Weights of a small image FSQ autoencoder: 45211 training examples.
Rows from block 9 of the encoder of a small image FSQ autoencoder, named by matrix and row number. Rows with one number belong to one channel. Each number is 500 + 50 x the weight over its row's rms, rounded and kept within 0 to 999. All counts start at 0. Numbers have three digits each.
Before each channel's rows are labels from the 100 images, of 14976, where the channel reaches its highest value: "top examples" is what is common among them; "colour at peak" is the nearest of a few named colours to the mean colour under the peak. Only what is clearly more common there than usual is listed. The data: stained colorectal tissue patches (NCT-CRC-HE-100K).
# convs0: expand pointwise conv (encoder.blocks.9.convs.0.weight, 1024x256x1x1), inputs 0-127
# convs1: depthwise 3x3 conv (encoder.blocks.9.convs.1.weight, 1024x1x3x3, trained with AdamW), a 3x3 kernel
# convs2: project pointwise conv (encoder.blocks.9.convs.2.weight, 256x1024x1x1, transposed), outputs 0-127

top examples: tissue: adipose tissue
colour at peak: white
convs0.715:515487477513461527395507575519510474521459445513506502560466491592489456472436451498511491533573585459510497583443508415404567559467506498468474507481496500508495493591494444566492465514467584586494505464462455481541506511537476439497530456466390444442497586516516623598458526565375499490512534521503511433450557483518487522485498504549530501585480440538510444480572582489530527520484
convs1.715:469510435497381463514462494
convs2.715:516523455485504496436518557497494514497484413575467519563447444515449395520474544461491469500501600445534594534551402493525417503505499497485475564469591557503487452606524466527497545467392524521507455482491471503505512559572496487516464485484533514420548561538503485661528522541443543565463421553489558514502592514479495511548481523510489473606507439530525515422523521469509516485510

top examples: tissue: tumour epithelium
colour at peak: brown
convs0.306:491501650475453537546551523474461538456478616508407463536572519544570494561460461403385478511412530542476541515578512531421569511508496478471506463459408536503496493468563495537565453477433631519557488538430486545482586465475525371535526556513506583515508498597633589528518437543513502516526482491460513504474385443509415470536493473509496529544492420476534504530587505583432564481554
convs1.306:448448514501430448430453454
convs2.306:524568626432474519589486538535480417525528607485529461447484496481504421571500478478557537492512522545457503543531528535472560572597513460463424519521353526482500454496571409563615503549478495463522518546462591515423495532473571423457558485597518578492614532511492598474436506561548556440583506520516532486406538424517542464462509509556502530560531492468520435519439459560528513510537

top examples: tissue: lymphocytes
colour at peak: brown
convs0.221:568532461467518484427579427538538437507597555550599497496498546513608566464522538546568503522571496522469512545489588393500529442548551554497469475497436485510464456544515427596511536507431513534583479548482574427454481516599485509513621433419489408457612548488495494440505520495622494571506612488487518559524478495500440586568492474540472415512524514517515464529496431471524483439526
convs1.221:531437518441488555492536403
convs2.221:474538484506464583415569587421531564506454494671512559571559468454519429488473440515437513470539451525458558490471370509531476488529467507517618487504468465485496471543554511499510529545463512528480524482524517463515459423543444586565432455540494483469514462460500490597469463435479527554516487381524433476499484481558496559568491490512529469539476484566476517459531523499470511483456

top examples: tissue: mucus
colour at peak: grey; brown
convs0.111:528471457545419686394484517501438473528476544498465480441443542481440369493474524435632544538524419422531524612543406493546418558556524457460478508475500482441509515593509497502490567438493476438475467433504465495554456506537562465559469462521539452478519514522553502411487465528470629553518494661568570445495471405447514559489447535501542406531537474572506499544532520480462472474562
convs1.111:483496481515642495478526483
convs2.111:507546539484519427626555418520468570487494418443603474499446411477563536416512504453412475519556549472582512463494597451476537452547493451551433501541528542392513438451449528490556453541479493525567461539527412464560538507485413579401458506491466457510479582553421469623555498476510414505498521467395451506477546546609453459505573544461461508520418457474495414526504520517529528499525

top examples: tissue: lymphocytes
colour at peak: grey; brown
convs0.537:508461434459495523572631471488501531506545456408558430419467483549539407453551505479578563519521596513558545399468495504498482482540517446520521440556537509521511515545532545485516498549461483578473498544532463548567480513552585421468419468449495572525447581435452525598447461508538518457498501429480555569527501566506356516520632506595459539435536511527500484540537499483467552532474
convs1.537:541605564453464524500460495
convs2.537:534504543446500527466453475574577604487412474572456515522540463453561542570519528575432486549519563421447478484465540494540557491489459576499545478473548551486496474503534480504387440472513455483506523532486593550493484437479518446446535544489527525536534469491553562543506519405488361442516484513518487505513469602450448548514484419462488513517551579514516421455512514424559510556461

top examples: tissue: mucus
colour at peak: brown
convs0.609:486497503541465465492476482499473476472485590448580405476563564445500543406470510534477542575509529405517530579475496530450526582540548573439466438496547508495547499505497464474543435602517424528580481497508472449549490562515522550467517470361433432403533596475606515478495508475522520551425558438523518491596528489466433438453569547347520522471440606549430490521424488483516526494446
convs1.609:531530528555472429488443412
convs2.609:478593520476447578484556383533504598493596562500393536442440490563533477384531539511422509482464472445468473492504463541506480495473533533492511541508502511460520492443495503487527624536410427524436588438477453436472522551518541584485443532450489414555381525452460496518534457484529505410486435503572498530525483546473558542567527513393516457487485552518502498528505466509452483449525

top examples: tissue: mucus
colour at peak: brown
convs0.429:540427479590404490454539567413490499530538511498545565454430490570507584463503530552542495516491431488511445604521569435463499416466480461480481422505457434475408502493378517527497522493516405415430518475508597608483436498472494536441510462445476483471477588523522441443511474477482597501565436516540469527529517543488469598582590485463455422451443466458502565504543562430586418404527
convs1.429:455550462519594528490516421
convs2.429:513552503479487537469469494630435399493456580469517492555516527471507569380463527433478584510520505445469543483447505507523478521560461513553486555532418496461486486497531496487532621595473492469452469565491427364557492551501488558476482508550559506511357550508416450550512453563419438534499486590382547497424451535468499497590441498450489499534493475568476478558574544508470481584470

top examples: tissue: lymphocytes
colour at peak: brown
convs0.497:481563473466586436530571557493466597563486433468505528413470491514526538494550505541475552469597463504509472447600405557475415459438427468455504469489535520505525546437510463506474615526454504565580538374499476403498548610539575588504591516470455516427529581534474505527470497450499450519525405448488444503485542540586492432503611491466417533523474523511486458432535597446576426528582
convs1.497:542559473484516554573546574
convs2.497:496523492471489516525524519568491354397462535449472493544496510627481464496456524523478484510391462456505530491478543486493640563481514515486508467557445408514483515560509605530478568496492486439518546563520463592489425477436429544557481510528533474471445460533577546523485456451555507493612585549423498503477545484501527451528438564603513469493425471500498415483464512451412526486539

top examples: tissue: smooth muscle; tissue: debris
colour at peak: pink
convs0.579:407519508459430446505502449412501578424503456475564485468523528542506534489517525557518522492550506512448462499460523516456439547425483444512520481518498472450456496482493620524388448549550468572495597491549531473535535367455520538412522499440520593530411469491501460504493509499493546418539380440488530564494542484467548405550508557561545586447468500461496508489503590610540526508530
convs1.579:457455468546493564556582538
convs2.579:500497535499492620628475485480355554549455529546511494523536495494482542492434501537469504577463477509461561494528490475526568533592549425564482415519422554447524411481509568555464485470553493489540453396424545488441512512590468442477505486491499504526537446461591533555583558415531412460488516424485502504500427444509474528548503430574468428569501457502511431542593412438599539545524

top examples: tissue: normal colon mucosa; tissue: mucus
colour at peak: brown
convs0.323:516373472480520499510526534449450550477542589502489521417516512461547513454498550538557653563480403558486447488595437536402474401454488435565380483393501478459418388587445459482470488523492494490498461530430554472527518474588473507494463559525449460525558436483474462445462521539513529505567460546588528541443516479548465525437569503475588496528576483575463441464452478547527557481495
convs1.323:534507471438565509406490441
convs2.323:480544505578512520518505557537585476401513446403484487566534503526479510403471444461493503425454489450454641507469487517491646489532512533448550585503489484475567529531481492473601508521543509516512418488528491401515525440437545501548570494523508523511545515550471585535480500508420504509519606456428411414529436514504494471463470482506473421534454512469518531460523523482475541376509

top examples: tissue: mucus
colour at peak: grey
convs0.333:432538510449493498457475586465505526554508469556533486447502479447391593409478487489465429545483389541603512504548515514467518511560573538393522559404498523502489410599460522536546539540559511516462499449461482474491475538541468527559468505485441472581601468618511536482516528523443469517463447516495428470539473481534519477498476476548471526539487546422444504490473566478555516451519
convs1.333:455457513418587451476472484
convs2.333:517506438531511546532569467480490527530507555456428494472471536609642436456550610604468424484603575480444506457485524543476497522496542487520476528590481501440494570452536572436362423574428411453475497498562523502502524438498497464417463477505498530520413513439485464570559510473544598552530498472520550468476535553509591589538477504534600475518497527529487437471442428536437458557539

top examples: tissue: adipose tissue
colour at peak: white
convs0.254:459471535487449475483511568520483478516450508546394536425504494428503465522443463465527421484535541549515529524544523491539540468571475428474541532495586525541572595559554471435501489426533534487430538515433522563456540496550538486511543422481481458565384440449511526433534514550557452432534397428548550558455551554500543450527438510563458495492538434519478458551542478529498468496466
convs1.254:515544502488505483538627547
convs2.254:527481535489442572491519550323483459520556568560519561491491555521571450541527440499438538525489484556480438524426430437531488472546496445495535487438518517450561491486533465522494390589515437509500504481534410517506537535408566455439528518470514523498452505480477496466527462377529533447501654478608433504524531515557474492583550567543498534425569566476499576581477545532533487486525

top examples: tissue: mucus
colour at peak: grey
convs0.572:502533496437458541539541526519488494541494480566479439581531500361576510645463440478469473524498539516525461517509557431525619508512432521395530522486526429516465514483511527522566484496463510533486596527467629441510478614530486419527533498373465504500558491468497479435478537572425470491492440414621542515509516472478453503476513468520459541524525527520516516458350455520568515640502
convs1.572:499502500497650495501494500
convs2.572:442554509482496475578584477518499581456535489535517442536523547424588491527498403571484518560524496524493499512529560469516555465470507570423555499506505459447509449551476447583544549459490470508554588497464623476516427587487528501455498529335470492501584472471429433503591461507472500462527473423510464507489511503501440473435504455462535543456511629526492528468382492528581559538445

top examples: tissue: cancer-associated stroma
colour at peak: pink
convs0.365:479479524453515545502443452550472557507517547518584452466477508440575571461472554462575397501519563518521527490508467538521416453572549535561487518522434513499561493459540443517461438489454450534577397472535389505460522509506492532577507489431561493512548583532459486470495454509416535445413489513500513529558471537508471490469466548473447456547449520530450521551574501560471571452509
convs1.365:534434533546552437521420485
convs2.365:500500453472517426512577503488526404456501421561421523555427538611575434451423550548484481477508487463662516417489445558496501451459514477506475553446579447481439479540559498496619531492413498475412516494516514541492481480614490498434478533481542527558440479502561499456559466502498561473521439552444414462468592577514480520523480473502448478507502439434506501520556542481496450459515

top examples: tissue: normal colon mucosa
colour at peak: brown
convs0.103:465507466412527644466525470446468535367507486488439425391571455464437432500539456483467576528493439531542547444526515517490514492494527498479559485458507522470456524547610514492500510506508482530499541450472586503521417551397440525523553594483519571504516477460528476483582563550392540435567478498465557523375531453489565469505459482450482487448515466511536521423478475444548526462564
convs1.103:528553451573502474545422548
convs2.103:492540493496486478558523520499496509476581495459521545559501445499400427435471499450526549532465497510493542464488517496499605541488547484543476538546498437463544442561506532544420546458550545522471439490583451567531457476438551428469500525443514522548347513500540507580516470577511447495471451629487478572475406507504525493487479503524572540492508559556493540564449470518448465589518

top examples: tissue: mucus
colour at peak: white
convs0.92:430482542500420519504504561426543610494553578456531507464399503467427503491549587474492497556518501510525429543516471579495515447490400472519454448514514525529598509356489504500541451510464622505521645487586503425542464470529527497440509528545410479411426582570456561423528476500490459542532492583536457488481488465543480401490529562480567429563543425571577460455546529462388622447565
convs1.92:487528501519359477523486507
convs2.92:475480446485448464560541581396539495405518516564478491523469466507397532461564575454587453521535526495521456428454431469502556439444468493522475468527429486460509474488536510513515547471509607500484587613585534562629497467528435556428499446511489502468480519521466534414514407541479550498512475555454454557446567527500510410520438460516535551515534432542450486513519544505447522536498

top examples: tissue: normal colon mucosa
colour at peak: brown
convs0.430:479449603540482476456542503481474458572542494399455422436557523527495601386410435541548548531573425496445475535503543520476543475454531521499473446473460426443463468420451395527537602501504509460473476521575475472435456464434499516466430566446492473470501382438488461510429564494416418573535470500498474560496464490581505491490480543478563467507444439509497539535480508519483524502563
convs1.430:550440602481501532527563509
convs2.430:498450503466477421462538447538423466550439513568557466462524421481553539428516496475575517496445467537489540457440447527500575441547437455558531519506526465543462520552485490488484484471441457464507370466514500567457517562479471457560517479479516481525428501516487436581492439444556548560488596519513436423495529570451502450383481518470492550497529608452504535515507507510412524525477

top examples: tissue: cancer-associated stroma
colour at peak: pink
convs0.275:468528524515547454437447472549513554533536571441510493526463490526508547477562513451508454471452586522496630494505454436456503524487538565608518524486384532469538417516447464514494473532469607519484439429478470515538518511614432465514540522525443436592528483502553549449531542513569518500452544544572494557519482491527529569556457556460520549532500446583563524505577485475485529416537
convs1.275:541448471422577536458546509
convs2.275:489537472484437433556499488573483362573562447452532475503482467556525455406457533493518579505520489473589508475563488543529430462484514480456564416442520492537471490507467429414509504448427491468531562453477452496415489525494496625543397456486508543538442473533535573411476496459514490413487576527422351498526479471524505449486441428347500512446516474560527502552459561514556479447466