A small image FSQ autoencoder, trained from scratch: trained on stained colorectal tissue patches (NCT-CRC-HE-100K).
Rows from block 2 of the encoder of a small image FSQ autoencoder, named by matrix and row number. Rows with one number belong to one channel. Each number is 128 + 24 x the weight over its row's rms, rounded and kept within 0 to 255. All counts start at 0. Numbers have three digits each.
After each channel's rows are labels from the 100 images, of 14976, where the channel reaches its highest value: "colour at peak" is the nearest of a few named colours to the mean colour under the peak. Only what is clearly more common there than usual is listed. The data: stained colorectal tissue patches (NCT-CRC-HE-100K). In brackets: how many of the 100.
# convs0: expand pointwise conv (encoder.blocks.2.convs.0.weight, 128x32x1x1), inputs 0-31
# convs1: depthwise 3x3 conv, stride 2 (encoder.blocks.2.convs.1.weight, 128x1x3x3, trained with AdamW), a 3x3 kernel
# convs2: project pointwise conv (encoder.blocks.2.convs.2.weight, 64x128x1x1, transposed), outputs 0-63

convs0.99:132170120182113121118131104100106156152090131141157150097118125090106119161156146112137128089129
convs1.99:142126163122138186142121134
convs2.99:145121142120121188086082143136130101124129133139169147091138113148154127133144112138121131122122081130109190129133140111077112135105101097092118081087142143103132096163119133144106145120124110
colour at peak: brown (53); black (47)

convs0.3:126155123095142123116142126158088124110157142124106119130167111115097170092134102098160099118173
convs1.3:136116106144099106145083102
convs2.3:156122107112107132119115102094140114124167092113099161115137127168120123132154166095116101136139097149112121114120098118085144101135115133103144129123100144089090081090077117166113173122133114
colour at peak: brown (70)

convs0.16:148151098154149120111130094123133112082112095101145135131137185117141106118161161130091110107153
convs1.16:122121120099143079106146100
convs2.16:150096099150163130142156144113128110137109145125140157115151151133107104105147157081130123158115162115169105166182112092099102165150128119152117134116100105133100149089160077135137129131143134
colour at peak: pink (68)

convs0.94:120146102113096117132122179125155130089156134134164138127110099158177118150180133139128107108145
convs1.94:121093109108107100103094115
convs2.94:161126124083141147116134121136137119131127071137146178190127147157134133120152137089113129110093114113126157175120100153157111148104089100126112138129159131140138171122086117122127084137158133
colour at peak: brown (52)

convs0.1:151173134141130151096110102134139168150065155098137137162122113115089136146136151149115122123111
convs1.1:109138115139179157109148143
convs2.1:141128164152141167126131112129111107110135098089112143133131166124137170154148141094139083077157138154116107128142136176115120149132147146185153173094113128128100134091129111134118166100114133
colour at peak: black (90)

convs0.88:156120138153125129116143139166175117130152094109131093118146180138138106150132115145111086098089
convs1.88:126123114123063135135105136
convs2.88:127152118119117144098132135139127117140164134182115121154102106095112100116160115117112146116094062135098108089139129137147143157168090170104106108129131152130129153099148114116106071148100129
colour at peak: grey (77)

convs0.119:149153119147169120116137150101122137125166146119090101067145141116096110107113117079135106145131
convs1.119:144162149146157168115138144
convs2.119:113112139091120110128114113120112102129098115105130147143141150139115156130162066145122096099121106141070125135124166131161145109086156142139125140123151145091108138128157101143087185134082118
colour at peak: black (88)

convs0.79:134130112096111118120144209140113111174116115126117148107118142147086150111118112115112093113111
convs1.79:128144127165149155148158162
convs2.79:123137127091159102132121144124172153123112082117127152121094109123161133102136155173178139124116150186123094133101116112164131143150116124133148124111113113138119119056123108128129171148160126
colour at peak: pink (95)

convs0.77:141168139121127123109148104158117154114063151124151116126102140164134162145086148111135119121167
convs1.77:106104093110086109145140130
convs2.77:149155127132124104112147150101146150124116158154084126139128125105146135141141105179103165127093089138074158166136125159085157129120113133103126119115149161142086099098116114122150138177134153
colour at peak: grey (54); brown (45)

convs0.44:121108152142157115122125174151134093171136131125088081120085167116152131160120130104123124148111
convs1.44:147154146154152163150150145
convs2.44:093139129134125153145179152109105151119171126148090124152078107133116125165139174095131104113098126145121110158103098155124081150149146125167149140109129132093120148093167140101116151114132135
colour at peak: pink (64)

convs0.126:112099174123164119114145139108137144120125148096078121164135175150136119169138116105099113117150
convs1.126:128131130142189154138135108
convs2.126:177119128169148132121119125120122133142162171090156086126104148119149083124141112205118148113126116134151146146156118165076142108131148139123174136129084152111097143127125137132133119109138136
colour at peak: brown (64)

convs0.38:151131138105136159118161131142121140130124144057142062105140135151122133151149146157103111144111
convs1.38:136137137125145129148190149
convs2.38:131156146134120122116101151137121146174124148163155095116071109132149121136108114110146114147114160157147134174151081124099170149136134115152114086113126119168149157126152104123102119171167108
colour at peak: black (93)

convs0.96:080129120155126111129150139090088135116160145143084129090123169165108135139138115106126102142159
convs1.96:142154122156172116132166132
convs2.96:146125121175136154140136121136123127149176148112136133140119148132137188175182165087140085124113151110155136133147120150158118134106147149145137153118128148091101155113067101117145130144115113
colour at peak: brown (67)

convs0.26:118116103148156159140151109094102126154135076151129178123141148102161139127108133171131105114105
convs1.26:119108129114103115128072103
convs2.26:120122120135113162118121120102096131135148151126165175171133134158086129070141091138116114093149126118140124189128142148152145194130133147112144108103137110095142107135126082142119144143147138
colour at peak: brown (35)

convs0.7:123164142174167133134123115093122131088110144132155103139093142142167068136136127100134110132127
convs1.7:130124133123060111135125114
convs2.7:155102134087139093117092111134155174147132103153149114135126148138081152155135120109133182132113109097096142161135129081100100111113136126124128104148124117151144142109095103130117089083088138
colour at peak: pink (77)

convs0.117:127161116178149120140162091119124156132102110132091109111150146139099101117096106089148106159119
convs1.117:124117145136146172141164160
convs2.117:124125157112155126120074162135131091137145132186110096157120132158116131129086088083089111107146093094097122104147120149131142101161118107139090125085169127126144133131117132138147128135123097
colour at peak: black (78)

convs0.11:114117082109141149098111169100140134142063111133114162126117128164123126148137109079114131129114
convs1.11:131156139138173155126161147
convs2.11:133137126126114080064184126117135131134102114127109122128153130114136117142106116123074191158154084094101155110169133122154128138146118144118147109140117122122106123134132105172104171105128131
colour at peak: pink (87)

convs0.122:153126153156149166111136075166160126108136100106133131131131144114166105096129147120130076105127
convs1.122:133114134129124125136078079
convs2.122:124125065122131137121152139132130168135157143164156125136163094130140099080111130149136163136138109123159108113057133148177112147125140132143178168150149108129099119135144145109135161127126123
colour at peak: pink (70)