Rows from block 6 of the encoder of a small image FSQ autoencoder, named by matrix and row number. Rows with one number belong to one channel. Each number is 500 + 25 x the weight over its row's rms, rounded and kept within 0 to 999. All counts start at 0. Numbers have three digits each.
After each channel's rows are labels from the 100 images, of 14976, where the channel reaches its highest value: "responds to" is what is common among them. Only what is clearly more common there than usual is listed. The data: stained colorectal tissue patches (NCT-CRC-HE-100K). In brackets: how many of the 100.
# convs0: expand pointwise conv (encoder.blocks.6.convs.0.weight, 512x128x1x1), inputs 0-31
# convs1: depthwise 3x3 conv (encoder.blocks.6.convs.1.weight, 512x1x3x3, trained with AdamW), a 3x3 kernel
# convs2: project pointwise conv (encoder.blocks.6.convs.2.weight, 128x512x1x1, transposed), outputs 0-31

convs0.403:556506496487518540529495509469528508493460456491532543494477571477512475504478489543491473509493
convs1.403:527505560508513495508488528
convs2.403:496480484502461493505529518514518488522526504499530464497504484536499516556516513521487514474504
responds to: tissue: cancer-associated stroma (32)

convs0.218:494498535469447463489474517517478536488491474477509485532533505468533492528525529494478477524452
convs1.218:497514506487545493479459468
convs2.218:505460513520517502511509489489514487540498499492479521488493496475512514483489505486524542459492
responds to: tissue: mucus (34)

convs0.268:513526526505507514472514501515509498485519500460509519523528458485500499511541471494521510437502
convs1.268:455460486500504538506516508
convs2.268:488503522528547493468512499532499489460473513525497469492530493536504462466519506506488546524483
responds to: tissue: mucus (27)

convs0.248:485517522461477518509496502493518512501523481512465529526506533521507497493507460521506481482517
convs1.248:507502483483452471494460514
convs2.248:466503506487492507504479513449490477476498493474485480564525463485497455518479514558513523469523
responds to: tissue: adipose tissue (34)

convs0.203:467561495549540466488527494489519496477512506466480490482494507516474478546528517489492493502489
convs1.203:512509506469526516445510481
convs2.203:509528480497489479509496520519500487523510505560511514507503402491537496482500548460509504504499
responds to: tissue: lymphocytes (56)

convs0.460:490534507534449453496483491514495527494506576540488486501500521484506563504504478516515497541452
convs1.460:530506518523451502533502520
convs2.460:479534507561501488451495475495519510476550535515494526533484479492495492505502539491498502507507
responds to: tissue: smooth muscle (53); tissue: debris (33)

convs0.221:493517504528490469470513510512512545497503528514508488503478504496477521500536506506531489509510
convs1.221:498530501527509530513548522
convs2.221:506542514545552493483477511516516531523522543502481494512537473500484540496522508488544476499498
responds to: tissue: smooth muscle (60)

convs0.422:514461400530494498508525474477536488493510504503437485485506546502504522519507514485526492509484
convs1.422:525528507507465507480478456
convs2.422:483518457492531479483558478498503521502498525480465500470519509486511544520505542482478535497542
responds to: tissue: adipose tissue (29)

convs0.401:468486478456463502516556511539498510502520523515514496506501520465531535504480537514493522507480
convs1.401:471496481494482556518484518
convs2.401:514454490511473497505480542528496529503493505471518486520496492546526513477475509514497482512494
responds to: tissue: lymphocytes (36)

convs0.133:508497508511450507501479508484521448542512530539481495497498486495544493521486491537489446506493
convs1.133:512538477502508548494471516
convs2.133:512523452508528498489522474440523485479533510544478518497484503525479478476485520534470534480541
responds to: tissue: lymphocytes (31)

convs0.176:493504512495503483475548505500499533517504490523558484495489515484523455542537477497470512480431
convs1.176:491492495485500495506566527
convs2.176:531502486487462503522489518534484491503456499495520500502491481505514506482453486526475476531524
responds to: tissue: tumour epithelium (61)

convs0.449:530482438490530513520491507450508484483526489530520477464484519511490536522476478473469492510530
convs1.449:516544464510497459511490510
convs2.449:490530514525484503487505521475508525469503531531508448496494471495500535519514484469524496456538
responds to: tissue: adipose tissue (26)

convs0.443:455492482544476532446499492478509493492483513468500533538513543509532508522521468463465506503513
convs1.443:497493491496428497498484499
convs2.443:469509480535525554459522524460522490520503475472546483493533538467557486532529482489510494484507
responds to: tissue: debris (33)

convs0.62:499492513514493502477480505444460521547494522470472501519453509534465460478514509511491497475538
convs1.62:508473476498549464484512486
convs2.62:505476485497500533499545504493511473480542496509517513483496485504516535489518477526536549502437
responds to: tissue: normal colon mucosa (27)

convs0.336:542521491511477451483454477535536517531516536496527536502487470496486479526497525528462500523510
convs1.336:500539511476508477495451481
convs2.336:487500504501510497506465536452482531503505501479478504503503480482480468535523477477504493541498
responds to: tissue: mucus (29)

convs0.74:519537500526531495522530495469525563496523510472512487447544501505531546520512495501495543505511
convs1.74:511519490500535463482456486
convs2.74:470459462506516507454489497480483483476499459488488492516488522523506504429474443467484477521480
responds to: tissue: tumour epithelium (41)

convs0.141:526488514528517446495519497515458525490536517495524500500496428496459554488491526479503473486464
convs1.141:524528514537466486535505508
convs2.141:559470522507503498541511513567517514514509519467526516441463467510489556516509495487555488488481
responds to: tissue: smooth muscle (40)

convs0.359:490553494526520493463500487557492451471497508500486495504490456515463519513526514478502509450513
convs1.359:534533517515509521528513537
convs2.359:481530497527462511491464466505485510504500503497458486507477456533509459496489507533486485513515
responds to: tissue: smooth muscle (59)

convs0.96:471530514532529520495486535551456556502436508523515513506491511531520490507458476510528509493507
convs1.96:532482470528501475536517480
convs2.96:462502484488487492495517484519509514480501508501522490510493510461502523512474476535475520482495
responds to: tissue: adipose tissue (56)

convs0.253:439536488507507469497494543480499491497507498508529476494498542493498535475477538494474528484471
convs1.253:508559504514506462506511513
convs2.253:495490516515548537533548511510477507525464502518502498495496491481523443534556470489497492465503
responds to: tissue: tumour epithelium (36); tissue: smooth muscle (33)

convs0.311:549479497511525509501521500515517486517489504489525532509485492437518505512495452517513510532491
convs1.311:485487497500552456483501483
convs2.311:517543546456462516483517511438500485505506514478493461493493512525465467503448517525452469496523
responds to: tissue: lymphocytes (37)

convs0.454:533463497540511488508494490496531453521450512553436521517492500443481451497527521530459504459511
convs1.454:507485495504455469522533527
convs2.454:520506576459530500478521497481535503488492501506509486506481502492517525494505511555483502547510
responds to: tissue: adipose tissue (50)

convs0.132:476533514506507512477497481478489456485519482504486487508510519462480499536476493509526517551515
convs1.132:511484498524468459500541516
convs2.132:521508510507512499535509468446477476492491532491474510486521513502512532524486499498503479497492
responds to: tissue: mucus (43)

convs0.510:474500516518553506487480540520487512518511502490511503464458479500499428488503519486454461491483
convs1.510:501489487491516497486569498
convs2.510:499494464524508511503500498498505481486498461496548511495509513493496525475488503479500493493528
responds to: tissue: adipose tissue (53)

convs0.252:492503504486514516495501482503456486513503511466457519506511479527490502481492494512488510502548
convs1.252:509515493549478547504513503
convs2.252:515500494542548498502518539537489488501524505494548501487461527467537484460467503535549493493515
responds to: tissue: mucus (28)

convs0.348:520474457500540469489547465502532564524519511520484514503522489462489505522511519469515478487518
convs1.348:517485534490462517524523531
convs2.348:527495514488494489484522537476495481486502475489475513478460488512499505504510524474553456455511
responds to: tissue: mucus (45)

convs0.161:424505499556587536487493503529463478536508477495501529507493473484433508486482511482520476472511
convs1.161:517544512496498546489506532
convs2.161:508485473461447481478509466462480485503480509487490487491543452513539512552514531526518529505466
responds to: tissue: smooth muscle (46)

convs0.383:467519518514490472498454525508481483487496519536526478479500530507498549507502486496481501549494
convs1.383:516526459531492469494474482
convs2.383:516496429539494485501527494531480518480474514526514479524477510527519511463505461508494485468503
responds to: tissue: tumour epithelium (43)

convs0.84:509557497503496478537448569497503489507551520468456494486483515526454434481492554524495542515479
convs1.84:509484513469485557502486522
convs2.84:507499475469512460529482503474552506497519488520481473486491552478485490491506497487471559497489
responds to: tissue: smooth muscle (31)

convs0.116:507535461500510481515500550492531468513509502505499462498502484514471543505525493514500517524522
convs1.116:489524500532479542532524509
convs2.116:484506549516482526479517509501504533504475530520499463496478477517488498528508516461511495472503
responds to: tissue: cancer-associated stroma (37)

convs0.46:492493529538490508484527484483518516545473469504579516488497530512521467513550481502475528523461
convs1.46:488491526492480558490480520
convs2.46:515465511548507549479528506457487517507480449485540503506531504489500517539537516477516494468500
responds to: tissue: tumour epithelium (46)

convs0.391:548500482503489524514521495482506482478526471522498474532544515488529483550490515499469543495534
convs1.391:498529497471488458484458505
convs2.391:493524499539527554502483519495482473497532519528508518510522509471523519540471456471461499489500
responds to: tissue: adipose tissue (50)

convs0.416:457533489493533520474517517465526515529493532484509489459494484535510493534507538523506497494462
convs1.416:498563515497488478487489478
convs2.416:511486491474466522501493485488541520520512531509438505487497478479527550486521519491485510464506
responds to: tissue: mucus (27)

convs0.505:502453509499505494488491475500456498472461466467493514505523463501479471524524538494485504512546
convs1.505:503492490508567472498491493
convs2.505:490505478482504517543547484482520512532513469538536522497509474464526559478490441458516507524476
responds to: tissue: mucus (32)

convs0.275:498500498505508516476509477468515465493473472518477498511480487489532537515502498460539482499500
convs1.275:507489466494514442488523504
convs2.275:487519489500511513516492579528500459547498521547525471510498489461505484503489460503490486508454
responds to: tissue: mucus (25)

convs0.480:514506556499517559494518491493470510501499473496537492458458506511558511516473516496524535497502
convs1.480:488476483485478451479471487
convs2.480:491552507517587513438479509539511506502494495488489507467467524483493492491570507483492515483520
responds to: tissue: smooth muscle (36)

convs0.99:480555521503489499517536502500460539507507491478574522474469487508460501510548538499515473465507
convs1.99:494499478462553478507511516
convs2.99:510453486488492511512503512502512463512483467503509501519498519472505507509446500485512541518492
responds to: tissue: smooth muscle (35)

convs0.424:513486498544489499486550442515521484475480458495499486511476510506476489483495506491485511539501
convs1.424:530473522488469539524503517
convs2.424:524487514511488532526475486526480521512478489508497496471491505504515517504485567434496470488527
responds to: tissue: smooth muscle (35)

convs0.489:518489499493518527486499500537494514487526550503554488495468489499495544542549473481520529496469
convs1.489:498477484530534489489459470
convs2.489:526543536510498515497503483501504513526557480534520501502519517507507490527457514523485447505520
responds to: tissue: normal colon mucosa (40)

convs0.306:486498508498538487499480532503490447483491482480500478480475495440495525490494485532478448452485
convs1.306:502490499491428484496506504
convs2.306:465531464475517528495531576519497469497467504447483527484490510510502535485546511484460473461527
responds to: tissue: tumour epithelium (43)

convs0.150:517465477509458555479452467509498509533521460488536466489550495479510492490517510455490442482498
convs1.150:483522474474542516483470483
convs2.150:490538512471496482525501483518552515473494472495475514499486528474520497480487507491485555527484
responds to: tissue: normal colon mucosa (40)

convs0.56:497533498541475520512519482464489518484508486509481510503539496569472510496512495480506492510487
convs1.56:502503502503485502498427502
convs2.56:539507506543500486502506533495432474464483459481482467480543527494517493473521477482524458508499
responds to: tissue: adipose tissue (43)

convs0.216:550509528513493486519504500476508443500467487492475497454525439493524474523482486499504489473489
convs1.216:496491500493427495499487496
convs2.216:496527515524499475488493454517543543503514534455517520472511457499477510535476515522485488473517
responds to: tissue: adipose tissue (51)

convs0.305:509490510504452508472489501540473476490457465510501493502496526551491537464506484505501481494498
convs1.305:528551523514472513508516514
convs2.305:465504546520479481501465517483497493481504504504496453470528522524497549465514495501482462534501
responds to: tissue: smooth muscle (33)

convs0.339:497501516473479463485508438518474495552503540520499478496487550519500507528495520508489506517495
convs1.339:481521498476543538477491481
convs2.339:512479476519522489482523517479475527492441462548510550513533503503442534461510471484519474485504
responds to: tissue: mucus (41)

convs0.364:493493496533524515490437487554506526481536518484525548483493525514504464518502501499502491498486
convs1.364:530541532502498489500465474
convs2.364:489506517501467502479453532454460485504512456501514518531469476482486439537504481480478485468493
responds to: tissue: mucus (25)

convs0.412:498504480519536460472486498532503520478509545511458523506493487475479481517468497491514507470471
convs1.412:498499497496574498494498497
convs2.412:492491522476502512484533473483498484517496505486479455483474464500490474497514534495508479543491
responds to: tissue: adipose tissue (33)

convs0.44:513491496465496465485486522481490471504495495437464483509443509517516493494479520493526532507486
convs1.44:517462470497502454502528494
convs2.44:504525507511514480509457514472455468496507474526493500528513488518499526477485508471472518533461
responds to: tissue: smooth muscle (39)